From a checkpoint of a small image VAE: encoder activation gelu, encoder width 160.
Rows from block 4 of the encoder of a small image VAE, named by matrix and row number. Rows with one number within an expert belong to one neuron, the router's apart. Each number is 128 + 24 x the weight over its row's rms, rounded and kept within 0 to 255. All counts start at 0. Numbers have three digits each.
After each expert's rows are labels from the 100 images, of 14848, where the router gives the expert most weight on average: "strongest on" is what is common among them. Only what is clearly more common there than usual is listed. The data: aerial photos of the United States (SatlasPretrain). In brackets: how many of the 100.
# router: router (encoder.blocks.4.mlp.router.weight, 32x160), inputs 0-159
# up: expert up (encoder.blocks.4.mlp.up, 32x32x160), inputs 0-159
# down: expert down (encoder.blocks.4.mlp.down, 32x160x32, transposed), outputs 0-159

# expert 19
router.19:106158122144184084127171129074127122169156140067149116101110104070139181108130129122125118143128125121132114139161103139143150135126073156121107168103133120149085130118096099163079117164146126108143153115139104150114109139122122102099099101103134113107170112133140156132122103127129121109133121151108142160092155100132138128147150120127164130095118123141132086159107123124149128143161140146185124091115135138150118116101100149091092130125104108146104075148133134131141077136100150
up.4:158133114142107121104145138136119132128118172102148142122101126137120124146115116135150140192119127169120131165104133160113072162121104169146143166152115123125115129133121127194124114157110140099142130148130108151128108121119105152163184126118095108099159141126110085107174080134128101101112132122078128134156107122129144124092120057153161106073135092149171133145114131131093111152102114137060107130138164094140129133133141131115099135131124111140136131179108159126159112126149112
down.4:114142132115161109180107110135141113113106090128160134125140175136122138141144134138102129112123106120147126124186072107181129123087140083142129105092146155140144126131148164095117098115160162139131086128152138116090133191142119134109146143152166149126090129120150138154085120146108146111141107138144136093101163068094143134170127183089075136158139133130133138135101106126124147117135131121171194137162110130111129120117077108135148127115119163133115121101150140129125112113119144
up.5:119120111123106134098083131130115097098146177107174146163102139169146129118168095134128150155126105143160084135168117142097117094150153046096118143130130153111146133172126116112146068136139135129122110117150147144128156137135129121128132110142079177108154107103137064137114112141100134160106111129086157103165154155106120109149106090172122118100151120132129114171114107097124143115160134119127140127174124117138105152102102149120125127102151103122142139142120154173104121131101112
down.5:099112131141116157110100120146115109151151214145126123104126128129154164091140104106136126136139139107121129152151135089087106109139110098092131122159110085122133119132125086115174066101159140128106103101111098131145151121132122114118099140141118177138146134140119160129091128146103083084121111113131146134137169184131127131121136130129128128055151155085131120144143113064104155110107122157131123143121125113170122148083140100117111127146159088105130126129143134170138110156086132
strongest on: building (76)

# expert 0
router.0:096163166128146157103110162111137105105118169101135153168094121113132147132107125108094136154069123080138103177145109140088073108142130104147106139149140158130099141122116151104114086148103084124143111114144125091141115100094100186109146098108145123105124117101081133127145134128109097156168121128160069124168103143128108164110120118115122094091151124117167152104119115115133120111118086177112122143146150144167129128127089110132131107134127135100109122146130097145104159128109136
up.0:084138133149107145104104122112116157115145122131151144111109152137169128130118114123128125141119104107175099139170111140143143099148142088066098090097156106137108128082143099121077086148134113112113122127166123138121132130103141124141102130135148170138165101095148139148109136106107123105113136129174177108123146112131064090150086138136133120087131117111111129152148118147131138100141125109154164123176128119158076129108109172104086150108070122158129101117091110135152168144140130
down.0:116107126088130098119097125167150158141115128147075132166136136141118078158138162150133119060140134134116116134115145157136113151104098156183185115074110137101162149131150155136162141120152154153092133107143142136121127116122099131132123157099132098187095155157100116136143144102112195158142126169093138136172111144090134139126125132123104121157105139129128142125120161156139120124134116145145087135132113152115155133143176122158151117125105151107143159134129142108109127112095075
up.1:131158121138160101176080121076156121074134116113129127101127103094182093120122125126114149166132134123111137112094107105164142115172163130143155128148162136168109126139131112125080161128102116084134111122130122133133133154131128128114121142115132070118103072132127161145154135133147098140100151137139127126120128100187102128125159110067156071131118126154081112110107142133153112131099112136131133180110126116131129143132084174110139117127116142145117143067141136096143155131110150
down.1:154114140126147106198098125100136153120111075125135134089159125152121085155117123133120141138123126121083154104098130127172163122130143130162211136113150146152147139114125137134086156121113166114127125119113151145124127133136141143155121179122163071115106116141113163121130137126147140130115141151142109114098132073161129143133146148083138110161092119161104121133131159166157095125105137122110134150078131106102117131146120177113178135138080168119113121084125129081134124120130141
strongest on: crop field (25)

# expert 14
router.14:103104172123173123152115154136129103137093125120156177169138149148136114154107149090160084118091117100150145127116140161145135135121113120147112090112118120146156145117082134105124137129124133138147137167082140084141127109108135134159159110146144132157087164119083111101131111111143148138166138155147092087125111170125123182100144126086085120130124165118103158116148122130174129147112114076152112142137113107065152147136156127157157135114096158149132127155159151108124112108151158
up.4:143120130147126153133142120157109126148095159103112123131078125133121123119151118123102138119136124142130133131160116139105111122124154134152105145171153126121107126160131127108175094123152108088113096110120068119104099120130138124114141121135137167136125155127127204187138122130116102138117126055126117110142121118123177116152108142090098130069139140167108135145079110069091150134157105119130111134097132118138127164123113099116173084118096119120125199125172138121123096143093118
down.4:136091108112125105150144119134135143170122130139127155120105133185121114146128118110148114128129153136089118142148147136121143130135099139151132120108103129141114119174128165091176155139138108136138131102101080118102093100104151140108160104111177148163138183155129164161157137131113125125123101085160120103093111129145154118136131169094081132085110139111093140135098101126124137109170101129138088120089154157113153131115168111113179128128074130104133172157161152111140080102107136
up.5:142135135154171146148111121059116155113121158124134124132156115159147091082109122114126177169131134119131140106085164099145138150148115113156122103175129111169081117145128124154123121127092130105124112150125166129134148126135132135138098136157072153132131090141120115154160146134145070112112120103174130124121095097182101125114132112090145084071130136113093133103129121103160136134149100113183134151135130117118131153151138125113095108111092077129153153091123142094131140141117143
down.5:111135122147186124163105125080118176113123127133137131120164125173117091122128135131134158149125186125118141135097154123144151136156102123180128101141120115155133110134138155150131145103114135134108119131098183146126116106146140153134123134117105150138113129135096106124136132136124093120136121119158084113115127092149102146099161125109138088135152136104104131083197128149138130148146078117201124130120120134087131125184140140126110159124090140152150149114131142038111152102115151
strongest on: crop field (43)

# expert 13
router.13:154094143106100153087112084170102153109158128071133100137140100160137159136136115123166139140150115139127079142137115143096142111112150116084127125096169156072137118112112102105165136114130143145084116088129074117141111155143158122110117151113070188127185127118133160134117119114121126144145124143123137100146153151111121121157102110151115168144115169145100156137110082118108148095127136101147140159103102136141130145120114147120155140103116140168153085104109144167127120113127115
up.4:108140138126144164140152114129138130133143136104189119099152185143132133125113108122159162164153124132132114148088124134111098163163166064196117131134149131140119116092115095166110082115111143134127074135138145118113123126138147114115145135138145107125119133125146057140146106114153111130147081145110130116155119137159109119087133114141139155106123132132183158126104173109131126111104136110146133168111109144164118111148109137136176172110112142141133152172104102063147142128139102
down.4:144153152083182136134099134129106129111112127090147128107128210124191102133116134130123158130116148096146134122108167124157148155137097106108130137123141135140125136091123141115118103113147088127139131153146144140122134110145125135100113163113114107150130120130136137141109118132089093052151094121168140130071122089151111135132116125142113147184150113107117128128130092165160120141147147103179163158177135146129122131126127162131161144101065109158143090099102135104151151131137133
up.5:139129082142143126117125128115133087127128143118124149081123156128125119112082111176107117135121095137144138108145110121112080125143107208114119149164148121149126166151102090108164112155133093142140131125165084184140137096090085166166133120158159117126125126098083177161147142163112099121115117089141177148138123150115141092109141142110125136108154106134160132111085100096120142120139133128130124111123167117120099104113175082113143099112110144143125143135130123091165116134133119
down.5:151142109141145114094124137104124117120134128107141109065130138156151093086134114126119127169143098142132117103191137117085081137127130166105120120164147114142075126180123074116142118147131114132130127129195113147122133100126125146142153106169139119138085115089107187152134157140114101149107132086116176130139136104131120131129126143104134119106133132155125118129059083104122138137142114174127143132166139107136114089143169102112142092129143123132133156127154116086155125155087121
strongest on: crop field (26)

# expert 4
router.4:103105160103150128135126160120156105129102112151095167171134166139132124149129141067123115128077178125146169162113119125156137116115128109171114112094137111159146102156116148126072100149167125142159139153108156096165121100131146179123155147124131147130103132106095107068132121086097141157173112119150103112113111151140145095158133143114101145140117123142100136092138130164141120126143128104106113147137147118128155146158163117184178127142108155107118157172120138121109127104120122
up.4:091137131117093124112134125137159104080152139121113134160174124139089145122125140131130137200131126098103123144146141085100133075128119136090105099154140107077167130156103132087147135129085108169135138107125109125128159172118120125122134083134093135117094100130129129124124129129090155175116121159098128087129175135075140134158128097139168090116113123137132124125127112115106121131095125146125142099143127117136132129095129132135088136113190123185110161129110144095153175120139092
down.4:125112162112104101159135118121139143152157097146082144151178146159080117125132127136150125134135140150100136110111137106145140064122089136159145104115121102090183127122106143112145160136088139164128138101125123118144149154109124142144135111154167141127053107126134132079132119112122162157110118174118126087099139097099148163157122142144153116139127120162137140120172150174074095119119144142128122098098140128121103113136157120138098137096181155145100171137105140090146135124132114
up.5:156141126169100146121110154113115137147120097128158126104116106152143102066136101129150125110141113144134159109087149165175127165124104124113082138163140103178104132089109116158102125132091124037130119151148137122134108088120124127169111125155163127140124156112129152082164118126115115125125165108127148151114115101179113120139134123145156116097152115141109142133134159151168122135142140096093088113129122112121118144115106140119144123165128091096135168180116135143111154152174155
down.5:123152121075139122150140131130147068095110105147112126134145152131118134193119140142108117105103107117145145147149119119110136101115149132134182126126164180114164109134139157127104099114179154171129152128114127124150094138154123109102135146122083144094133122140138080171116155140119161127134134143137117111173114135099138138100125130134105176171132117102107139104183124140124152119102108141136153137114135136110131106151145158106141089123104181141138064066118110135103078095132128
strongest on: crop field (33)

# expert 17
router.17:113140103122140105140152112097163153109121122081115146148097113151129077130131115092121172127146162174124121134104144126083097101127193092158133158105144125140084126164111104134105125144138083133144130117093147098140135140094091125115136124134098121114157159118137118097151109119126148115110089145102163106126110102140152145140158101127163153107151151139184142118149100142118121140079162111125105110117135149154101150150133150154149165152111194117134124161088130161132104086115148
up.8:110122123157144125142123131095136098141117083113175131096199176145116161110135106125141168156140109112115114098194134118174081164141101127090138123136088143126116122166135126112106099125096139162132140131148130125134147169122116134151141132130137133115100110110156111116119141127126111179120125174077149115138167090111112123149140157098174131149113121163143112152129130111077149137140136155135174118089114116151114098137125176101150092132160141156090128129160148116145089118123132
down.8:121117124127112146105147119152135164138149167138121124136070113135162106164110138149113093102111115140125136139045124134076139115120138112113144127128135116131170119101122093169162153133175105098133118114125133137095086077141124130090123123096107108136165143136143114121134125122096140096118120083185102123127080147172133122121144080142101100081112114104123121133132127163159104099091101125137066129143126120107105155119125118125132167119091085104169105115099118142124151136137131
up.9:157134151127119115145059114120112112169128184156167102108139143190167116113145119108106110116154129130159103114139123140151142140125113107125121114123090145120136106102178104112150128101136146139101120131134139102129121112153145107130112143146122124158150129120160079120131140120143110144136144145087140118155092162161101136164120110112129097148110147136102150188117091099135170128146115120097106166195096163214114143138137146113138104130087119114146093141140125144099130152112126
down.9:155116114156135170100070139169133115131152123121145110135150132178151121092164070136103152099146141086134117128137142149149111136140123113103141104170110088140147115126158084136175135121119149112124114185113121119147141119150144122132109153140120136155146102140122098114122113124122091159111161124165129105188147191163083105110121125110107100113127141133095125120116136101132166124161105103133136126136145117134110143135096126152162051143128110103131151137116117139107165191120130
strongest on: crop field (36)

# expert 8
router.8:097118118123164151080181095165089110142144169134146123146132144123083191106103171125146118148150119096091100110112148149101109161133069144080139147124131142078146108092107126111145104091084120154088106133120097114105153097121126115137107122154108137141127091102146147131093106108119129149141118125140132105141145161102152089131111114176110134123153132131108117151110170119113159164161136124110143107123081109126115078127109143154134157122151129145100135176119128118135115126124107
up.4:086149111114107124138127111105135087081161093118122110111146131090178123136134141133107125126136080108123137145131062113119142075139156115129152151125196174137156110136138076124103122126099073125138136101166095136125093156130119106089138110110113139094113119060138119156127142149099138125094153095111183141123145121131119093127133141128151080111130107130126164103127131150150115107102119134143127125111129115141069113124099123114139159126140114142125110111108075143150148107170122
down.4:112130108167105134164131105110128131088150124136168147143079134131073155135160133112151128145146138129159103120180137106108146145127128151101128127112144151081165114146098145118142154112111114135113103107066101131126172175128125119118087107110133172133154131169110156163110147143127131105104124125110141118154152162084118168158122103096167121117154161111136154160112105108109139110097135180088130118155117120134161107112110083137118170113136120171141139175137134149131139121083102
up.5:129124110135140116125060138108103094132134162103140117127060139116180101125132145145094102135109131100123103106137130147140117115114125134102143136117101141120126142132144138163115142134135162132148131118125108147147119127109126140101127112123148114099152087131097116140112122160168125158107138118100125121151094199121131122153135064128141090127120142156069074136088069097102159146143123135181124122186122107205123118127086118091111152119115118122146106106147140108118122144116146
down.5:080111139158120147132177139138137120172083130169128121197138104197071146162144150137126133145108093132128134156130144117095119136095099125186108102139109140123147147127147137118160139120124104124134113110133139110126136108146137144128163109168116150129117167099094109123111123124103148118138116126131145141137091115155158117132137156150137167150085127124165156104187169156138157145107111127093119104086145145096107130148130144160108094170119119088117149143132137144079112126163133
strongest on: crop field (33)

# expert 24
router.24:081106086139154102143169147120146147100133096159132130103163127091131125075132142157136101096119133148153120113144125102138153102151138137071104138155125102099133156150135113144142142113121174159136145147121136167133163133109105144112079141127100154169113088104149157143139142140160113114125111106160157147104101119138151136134153138093102121124156115070176108096112144123131173131099136132182102145120153138093141143103143084122140127137147149093168090072132094139131113136118123
up.4:212126115134116142140193148102109138094112147124117135140158115199125122134137097146121162149130109131139174151138115129116099148120125150136137141129116120101092142148102121136151104142161124122134127163135134135124129152127107131152151146134095164111136185098131118125128099141134117107124115143115151140094135071151111100106156142115174184093148111123171118084177101107119145141124101133148166096132135124134107163094126087120196146129107102115141095101138128143152127163132145
down.4:120159133117170125169125150103111108127090133132162133117143157129141136131141135115109153115129065134134139134180146133162124190092085118141106115104084146166122117146121110109116105149156130151150135162191193150087161123112124124135129126148162149135128162089138095141112096106106144079132112129140185149093133102132095129109150175148139148196144120106154109127151129136131125139138134110140166123160126097112113130132117162136137116137105103123139107144169157122117125123146173
up.5:178124116113135112122150126099113169130116170104155131123139099133152117082132106143129166144119121143133128157184128105151119159136092135105108130148102110068047138144109125113167120142121131133133117141128140143122128156123107141127113119141054184146118116115122142134149104140163104155117122117126135101130123058119115090150151121121152113127142115149166131102101066097085138140142101114170160154137147142154104166115138128088145147085117125136141118127125142093172143144113127
down.5:107135134120115092166167137130153158186115108138127128174150182182089087127140166116176134071129105135151146119112151118112129134112096113164107111097109095107159130145161110142116084110111154141123133157165163131128134138144147135152137087129136136136073158122110112108120139126111166143146106096158163092090098096123166128098138133139113089170124138164136151139148141160127119132107116126164163162160114141128133143125152179133124131136159148090125126124090140122116117124127150
strongest on: building (67)

# expert 31
router.31:164147126136128140130154102153104105135126130139166103097077124120103135133124100135078114135116113133081122104157109145093094091133135145151157170159159135137167123098137140098115110131136116104156144072134072114135107126123136152123124132109083158118157135134119146173151087127083095155116175095170118153150113125165160122139115175112114159098162122147152138112110095148118149128131123120109093114076132100119127124136090132112137125113096122116147116072152150138123073117155144
up.4:152081077079142083129139135121142115136131158097115156165156126098130130131092122164132105127112112093092142143123128127133131131140077151157128159128094116125148153134103107134137146168111144174134171156152120159112120117099098151125141106084154091085094124103107158145163115154130120100090115124130131129091118185101137082117157122124111105156112101110085077100112112127126089123120121135125138092140145094108095129138169082121128150115132118147129125117148159132181146146097125
down.4:143104127077119112125141116148177128165118172120107121139137121138109106141108089113148169115152086123106162129114151136129118156111104131158135095134092083117098123144131068127131162107099120169134130170168146131148150129128134111139158147119164088122130132078141127112145132113143135070125119125086170104119149110113103115105132096115119124183108149115161106123105138103098071104120106141094126120130134118142103141130173127139118127111149124153100150193129154094154134144070108
up.5:125130102122124130129131143138106103105153193105104146108116136131135113165084130142133137153112126148088126137137102149076119191131133143138125143135126118146140146133124132232114174143132172106150191132133144149131113090114107152149149134102135105074166122119105084128154120136165127098128132133101136134147112101115123096138121123147137129130140112128102098143086149155132096142108134139127097105159137090138114107094146083116083158107122091135129153162111164085156115124134126
down.5:117130126157145125158169128152096135131127113154127133136169141121122149120166150126105110123126139111157145148172116138138096105119125111113099116119165139108110159082117167095103093125150155140131085101111108131132127168114132136127130145146110166139134125140105168155111111123107116202143125115164111135124182122112161134124099167128126173091146118154083153143125159179129177138125098132170139138067139131097130123125063162122128115112135133121135123077180119111104098110154146
strongest on: building (67)

# expert 30
router.30:115076185129151144142120169122155104131099125161111184145088112138164118157133137119126105116108125133123160132104145129129170129140142139140117119131130115167165136129086140101140151120155103163186164159114145114098124094139151158144170126125154099154089163145097154133136120115122133143134134161161111093119100178139129138098171114121109140162106146089117140111172154147149112130109118087126129122146165100120186145168149104153136108144085165116100129129122142122140167102115129
up.4:175154089138129138145105161129138150150144120126127146133132136127179103121152092168095142106097070144116165123103097140153095135162112153142137137170154099156136143125099071153140149156124094119128118150190126146126119147106094157152148102134145097109124131071103129113146101143122119118092162144104173122122142171130122060126147143120142097124145092143119129117136137137136161143117118116108117134153169114106050164133123102108121092134101144112120119142138153133138144151140131
down.4:142130111127156080171134153137100148105118157141138123105097151106134086134132121150110135105132061153139153076127125133117115128126124138150120118150139114097091134114095130134143144138143113148166134157188108120086121157107094164148140106110116123092127132125105134147148114145119105102128109145150199094125099139131141075131126128124150116121136137111176095124150173139148092166127099172081076140126108079080103143101102154119137136123126145124155121156125098117125148175131110
up.5:141145125134087151085110110148159166122144120131117138114126104129116130109122108121139113156135108154172124126133143088102132074141149088069109104122157072107093126128126113118134171122131086127119096125152115130157172130126122128141078152130126174134155103111143140076108145126075162096147118170148149113129177087132090113138102083134138165062148134124130146113155099130137101117129136129142148122135118124121108144067156117131076132118126133147105111131088138157136140148144113
down.5:143105115102137126133147132109103094139103138111142126164134128101146131155162096129131158134125125115118106130110140147156096172123144142176157162155122170138138117153120131109122129146121159112117150149147145127099103121133142119111169141106114080121103141115133149201161097119175106183119147081135144133120083105141167129111138160117100124213115128152135095122098119125130151132119124133109095151090155145108128112169089136130170099138166117097160121075156115097134122127095149
strongest on: building (77)

# expert 23
router.23:089164106151098117168143100101138079125123135114147090144129160113168102132148152107136094150150115128168137165127093098138116143142104091130141096099110108109166090109109116154117144076101141115120122143140148140120135180137132101148128098147132148137126105110182114123163123133140104118135169159145110139105114139110125140095177157135151100071171153149134132129130129098126101120100099179151138158142110086145092126103144124102146170115167115142112132137160090152143163125100145
up.8:133131125127125122125088136167152138109107142116151132132098122135135116114154132137118143146116131114116111116090167133098101098071143110084108098090086108101142133133137129131137152139143158117136115128127126128126144171116119119052105090088137105085138093133128104104117116138125149157050114125113129103120127109141121133101120073146127079084101103170123096136114138017106112108131155131144140118165118132167130146124121118134099132133149107140140109106107135153141133142089130
down.8:156121138121184125147155141103120076153111105146129153079138122157140123138099095112139124145148148121106113098165119156132118154130118182151138184144125193173114128142135127117112145132131108165125180141111149101129101078129111147169147156135140119157131161147133148157118140127118119108144110118130122147140108117135141125112116171109107196171123106097116102130138099144124132116154151118123135124091131117149129076146157118132157068137080166134132117118160126093119076100111119
up.9:081130137127118161104098120132111150091143120114134116156055101109159150113138127126172128131134125116129090153169090139148153118129173098132122122127151155124123123184118118090147122112084067110109128096120139123167149140147149112125130121149073144153149128130142130176097143115127142108147141106114128137138154139149109131180101142173133138174111146121169144141153129162146131138132147108117104114100107129164136131115076185143130119114130067145136142141155128102074161135136135
down.9:103151134122104088149118152115125108086155118120170139170151109120121136141126124149156129097084129127125111162117149135151142122097126093118127135145122154112151152098157116140105083142120152075140122132138175128133140172129157107082102104146122133121138156131122090124102124122159141181171149137143160129085123090121126144135116131154142086154122117100129098137124161156135116172076133126128117111143149149148124145102093160159128177118221118127143113132125134172104145117171159
strongest on: crop field (38)

# expert 26
router.26:118124148146171104118080114080104137093150151135140135123155129126137126084126127105152174159143123161163075082147150158129092130136111111114135129116117110102113141136124159172088118096108145128117116141125156134147160115132156118150109144145102172129163100099114086092092141127158088122096109143134121085163114113130112148137109146147132108167141199126129119142131124121104163161148126139175134115185081094135136104117131158135087149122143146140115127160112153113122110151093159
up.0:163151117132117191111096144150146142121130189115093120148100106134161090103158114132094128151123104156187125146118112088116142074136152086120106113166138129131099135163133107086173158144132105131136085118157093142130134119137113129108124094132090131138126129100137105130128150136109137120139091127122154108131151167181111099146123127125145142104114105121110159111126083089155146105097108105157116124163140136104103157077131124109083101105102106124153108097115140115137174121151155
down.0:158162106097104131053107126159142150143146143135119127113107094137119103107121122155131106171132135118168125142095140103075098122141124148106112147112139084136073128100105123127119136138117100157137132112148098106136099125107116123133134108127098130141148102136119129095152090141120116135131091117124121135175130153136106139103122062127135137052117109148102158109086100092140128128137120139131114079185147131143117125132155134083094150116134066140121123171100106116132169135157091
up.1:091136122138139126127106136076127129115167165118163123119130115127099142133098132137115125167131114065096118127159121081117161127142100124077148121112122143098122126137131129116162138118112122128109099069130116132115138140123120122023113110115122155155137108117139156158101138126133107107120118133176139103140143094110133108163120125098125051153126134105116107139132100090116147082171142135195160131106125130129112142111111112119108113093098136158123129113157118090122088133102116
down.1:137155136107107146135158139185139126206080100158109118179133145112133102128136158136137092084125137144140172126092157166152097134109134147127110133144112127125159139113101131136121206121131107152113149168156114116137108085141142132159159113121123113132109154125127119079152138129129160180144147106095124152121118148126118146091154134163139134171119117153147143118138157176168110130126166103098099092125112153107138096161144134149156138158144126114127077121117128132124136128170139
strongest on: crop field (26)