A small image VAE, trained from scratch.
Model: 3.4M parameters, encoder arch vit, encoder activation gelu, encoder num experts 32, encoder patch size [4, 4], encoder layers 6, decoder norm batchnorm, decoder activation silu.
Training: adamw at rate 0.0023, batches of 384.
Data: trained on aerial photos of the United States (SatlasPretrain), 101725 training examples, 30.6 epochs.
Rows from block 3 of the decoder of a small image VAE, named by matrix and row number. Rows with one number belong to one channel. Each number is 500 + 40 x the weight over its row's rms, rounded and kept within 0 to 999. All counts start at 0. Numbers have three digits each.
After each channel's rows are labels from the 100 images, of 14848, where the channel reaches its highest value: "lies over" is the class under the peak; "responds to" is what is common among them. Only what is clearly more common there than usual is listed. The data: aerial photos of the United States (SatlasPretrain).
# convs1: 3x3 conv (decoder.decb.0.1.convs.1.weight, 64x64x3x3, each kernel summed), inputs 0-63
# convs2: expand pointwise conv (decoder.decb.0.1.convs.2.weight, 128x64x1x1, transposed), outputs 0-63

convs1.12:500412537475419514517516529511465506513443408462482483458485507486498485524495473486542503524598492429472455564476491480470487503539536418451508457510506447467502467525420419510493471555534540
convs2.12:464492513501409516563550557414506497526493478529484510494433471523519445531521510504524483487532442452498520495534457486545496491493534511558440508568536500488490524498523500496436434529532500
lies over: building
responds to: building

convs1.41:518550505524517501448497454480432432487507471484491425523492547480490517456484464531445439449499445480452480522513475504493548430510539483478500465480494533453499466367459499507417445508526419
convs2.41:459484449511411665553532569519498514498535502599458505499564475498593550505448492496503506512483427569494498516528464490501582501496544539550449498567476508492482523501559484502501512542488495
lies over: building
responds to: building

convs1.33:513468518541460464515491511501434501512519443485534504620498550556492457497492471536548439464507488535437538502492478433529460463492506415475537500613483468502521569454515504510420497490494540
convs2.33:483389517487427501507544509498503486512529505600519503494583493507475523509514501509501489453513466525492518520515509456534468513503539492543439498443497431482522549496564516498496492524459494
lies over: building
responds to: building

convs1.51:514529543572456501474473526486524503513448498447500516558467489517510518539482476481573548544552437522464447553516506450437480485477487432487470531585526464479608442442462490500419534506505498
convs2.51:436487547550424413547519501482531493530388485541549496509481492515594402520521520547529475439534467435496521490573425496520492493490514430486471498586569416507528510507491514479476503549507491
lies over: building
responds to: building

convs1.1:528550511518478479481529459483488516492429501486504462553450540592484483493507480477556448508520477527517480464489489540533438503461511496501505479650525473500504435523501601499427555462489557
convs2.1:545484467470510471451498477512521475528454479569533506497625544489498465518527523464511539477493468471509503541556547431535539515495522548534490510489394452521526479505607546476560479535492488
lies over: building
responds to: building

convs1.42:508508506500454442495481529459532537469413460444473491518478611466498488511479510470539497520509463422475526473462446432481545528510450500442546572460508522497599438534507470447505448520471497
convs2.42:522447518538513529538461430486501514473515503403466506498387491498412512490507490478493516505509425461504493541500507511491462493499492533536532505562464635480484492485475459523502493479565506
lies over: building
responds to: building

convs1.0:517632524536534553438497517539482502585467507515523470535495567494557535504569547520542512495469560570524524520504516480521523480552510519545574528505562492455523530518495567510491472573492485
convs2.0:447484524492532630466526588487494492514547494447485498511494479492430464504494500503502499424515545555498516450495482509538513493496509435516461497548497583531510505506349485502549503529564517
lies over: building
responds to: building

convs1.43:491503428498432453514484490466425553513494472456543547521518509472499486515491564414522437491462439517558490554516468483511492458492532436534471586507475496427526465489526493508525473593447558
convs2.43:525618525528570547495500402445512518509502485448507502497520516494461425503497492546501539559515493519497495463531539523485631488501524546493493506558524525497498513503526511503440432516506497
lies over: building
responds to: building

convs1.5:468379554620498507546487486468496511475529532454426450466477500497483507495443474450532461554466487479450530540452485523451490501515581436485529530520543510440521494486465445498514496495517447
convs2.5:444516499529429541539544527581502506482504489531518506506479478492468502503447490526496473548517594487500507437508448540457446507499453421413490502535547464486470558499458468500516514534460507
lies over: building
responds to: building

convs1.8:483517523513505521501548511512512444528516411466430526490557518486514571484523543547477498481546506419486536553535431423506501471556487483446501521467559477498492511409425439537447459545500469
convs2.8:405435514526456535531480514452498515509484491531515494491484462513481489499544509540502512472527387469499512503537455471603467490508576485538456494591541526533504534481541506515476518516559491
lies over: building
responds to: building

convs1.13:457517469505507507501498462494489404451500415378499477390520494503525522452486482514503472435502572508458473515509531522516512447506525557498386447477458528484452460510512505475482511483484515
convs2.13:534399522505561529547521508545501511510529502519507494502569490509490609502489498527496467547466433497510495550532484470543509493505538478470555497541505533529504489494548508502534661492471491
lies over: crop field
responds to: crop field

convs1.35:509507500549468495451461462485468462477463443409484473517526432466500467459455415515440471495508533453449467486461500447501510476475407478393496468496551465501481476520458442508523493442498567
convs2.35:530473491431551442514500542445492494495467499489491506489469514520521439501486507487496520452500436463494505563497504461549523500493570484578516491556452598483512496497464510496464440493531479
lies over: crop field
responds to: crop field

convs1.22:476526456455489440435497528487530486478428381434492512466487534497538510502516563465545465375511515464502511441488451455529479462459433543475448486494422505494501488526503479512509461495467492
convs2.22:540556567446639526488444468438517498492510515488448505498492514510509542495543492527501463461503431511498500583521599491506464488513561501519572493505522562496525507497515478508434504446466486
lies over: building
responds to: building

convs1.32:521487494545486437499514433419486459421432471474423527535460396437489506433437479506473460506469490460498484477509478492532510479529538459499496523495464513478518443560540502441496485496428568
convs2.32:460528486557518382454476531487485495513564486535463503506468509494565488502435490466510542423464415495504485499448584495523558497490504476613485510475491475518492446502518511503532538485491493
lies over: building
responds to: building

convs1.63:472374416479404486489486487506506549516479456457503515453468548456478522514490517513541517511459508460474444569533504489483463530521470456525468477515474533499486376545450482511523505558501546
convs2.63:483495493551446450547564491545495522493509513518536498498458472520550564496461499507494520521494435490502490490554484486477528496510460555514490484524491498472478532482577471493465518527439488
lies over: building
responds to: building

convs1.36:457429484506492567568483492495518498512529462475502485515519501572522484518525504496514515461527472488498473515553498451411482430538558512469471522468552537493493531375491423501481534527537386
convs2.36:535464473528458558510540562500495520485515466515486509489529446519525526527418504539519532578515452499518491495570424510504488484499534521430463521538578541540466612473501482527450481482456511
lies over: building
responds to: building

convs1.49:488526476455460485420472445472489460492458468478494429406441548387506550482533490492537518543505512497512493482461478522429461496528527505431433492504499450463484449560410488505493503503488462
convs2.49:487562518459461496553544557433534468539470491543535500493452507509473492525523520495526491442526463472495532563520469399572490503503513510506453507460503466486523466495587572480505524519524497
lies over: building
responds to: building

convs1.45:446474477452504463504472497489490400484527472423511487443497477487514542477486498460529568470530574484467462518503557506477486403500528523506357470514499585500490447471490477507510556484505501
convs2.45:507508566502540511508438526558506520472472519529474489482475487507461570507484513524508510521532538465500502569491504510475526488497535447454664491524555514416477510492546461515502526572424511
lies over: crop field
responds to: crop field

convs1.10:566470495530493484474446472416452496500465491502478489488529559446493513437507584527514536426462460487544535539491477457531609501506520384504497574468495479479532452479488512502474460538462494
convs2.10:448511506463508425565514444529503498512396522521553506497497509500476500499550510508497486476504397448498498460519553500505470502512498384510452490470450435405522522488508491500507545528501489
lies over: building
responds to: building

convs1.53:521505489495497462418520500421524493501490529536451562501542484511519504453490518539458485606462434507496469498491462453486509456447472365549534521431545459472477542495516520511430529503533491
convs2.53:540481489505576407428540389464491499510480497443503483504547550486479361504528520469500534445523489500501496467440560475553512502481469558517507513534469575551521441517488560493457498514536491
lies over: building
responds to: building

convs1.39:482484487537468477469525489530473466484515517495435524511474411475512525494488471576541476502503429419446483427537492428505509479450494506481544496472490514466476429567559527490371513463475458
convs2.39:511577438443564434406458522460506520470514489509480500496553540489406526491529494434488502518488506550503480493413535501473359521525469552513457511405483500507477504511464516526525442466540515
lies over: building
responds to: building

convs1.55:574521491546514486469499481494576511414517423513397512454482545506513538527441502499537501489525485502479554529457462414510516502482535462480484548551502446504455528416478553488455446509512434
convs2.55:428523468487454456509561515477513497518535496610488517498577505498501572503507506524511513491512517563496515475538524461512383517526528515561378493408514477458511572494515513489541547516468494
lies over: building
responds to: building

convs1.44:469454506557460528493497475532422433518480469447514423506523459476524473479480469518487487494498457495484506627535450408476540484539491461458522511466524556457558437539532485538544459534506553
convs2.44:485443493417518552469549582473492513487614485462482505496506463512396529510531493520512494485516467566511499482505492519494601486497508477535478501575507620494473533500486458511490475524501507
lies over: building
responds to: building

convs1.46:492561495560487513490493460533401486448450469493505536454552555560510527452470520543550404457515499498491519441438453498528517563471495558481427452538493544496533496511467436470508500486483566
convs2.46:539380557648454462590467403519501504494368505523499495500493515504573442502522500484497491504489487438504491524487460504517481505485496530455554507560520389497508434498448512486450482510513479
lies over: building
responds to: building

convs1.30:544507511477460510508470486486512471450393482506532481542534576540435453580459472560552442554494504453475487451510491458531525535433512474510546482539497450491507520464408500516483562443542487
convs2.30:610500493499574595418514410451507504490574504471505509495481520505483548494552491489499497486476559551499490480486565500461538517503515500536445505467481523538491490514409505502500436458474515
lies over: building
responds to: building

convs1.57:466510443571509487503474480521510463446447474495562453517459489500497455533485547480527567500514489537508499489529511466500450438443551517489405507573464468435555487481458514444397526466510429
convs2.57:589533530499460377561461507523505519510406500499518503512447499507538497514443503508504436594525466398497511555506451530520434485495494468407550488592569426520517538489569530503410579533476484
lies over: building
responds to: building

convs1.26:506494518551488459487541492448475471518494447475504589512437487460489475467495595448535447453560477510490465523477405458471495451567501440454458461524502514445518490501529482514495416564448523
convs2.26:465484556598515518488474542461483498488556485460458498509512468499415374511440496537506478488549437456501504538490458526536494495490493532474469520475520537550494500501478485519517468534599515
lies over: building
responds to: building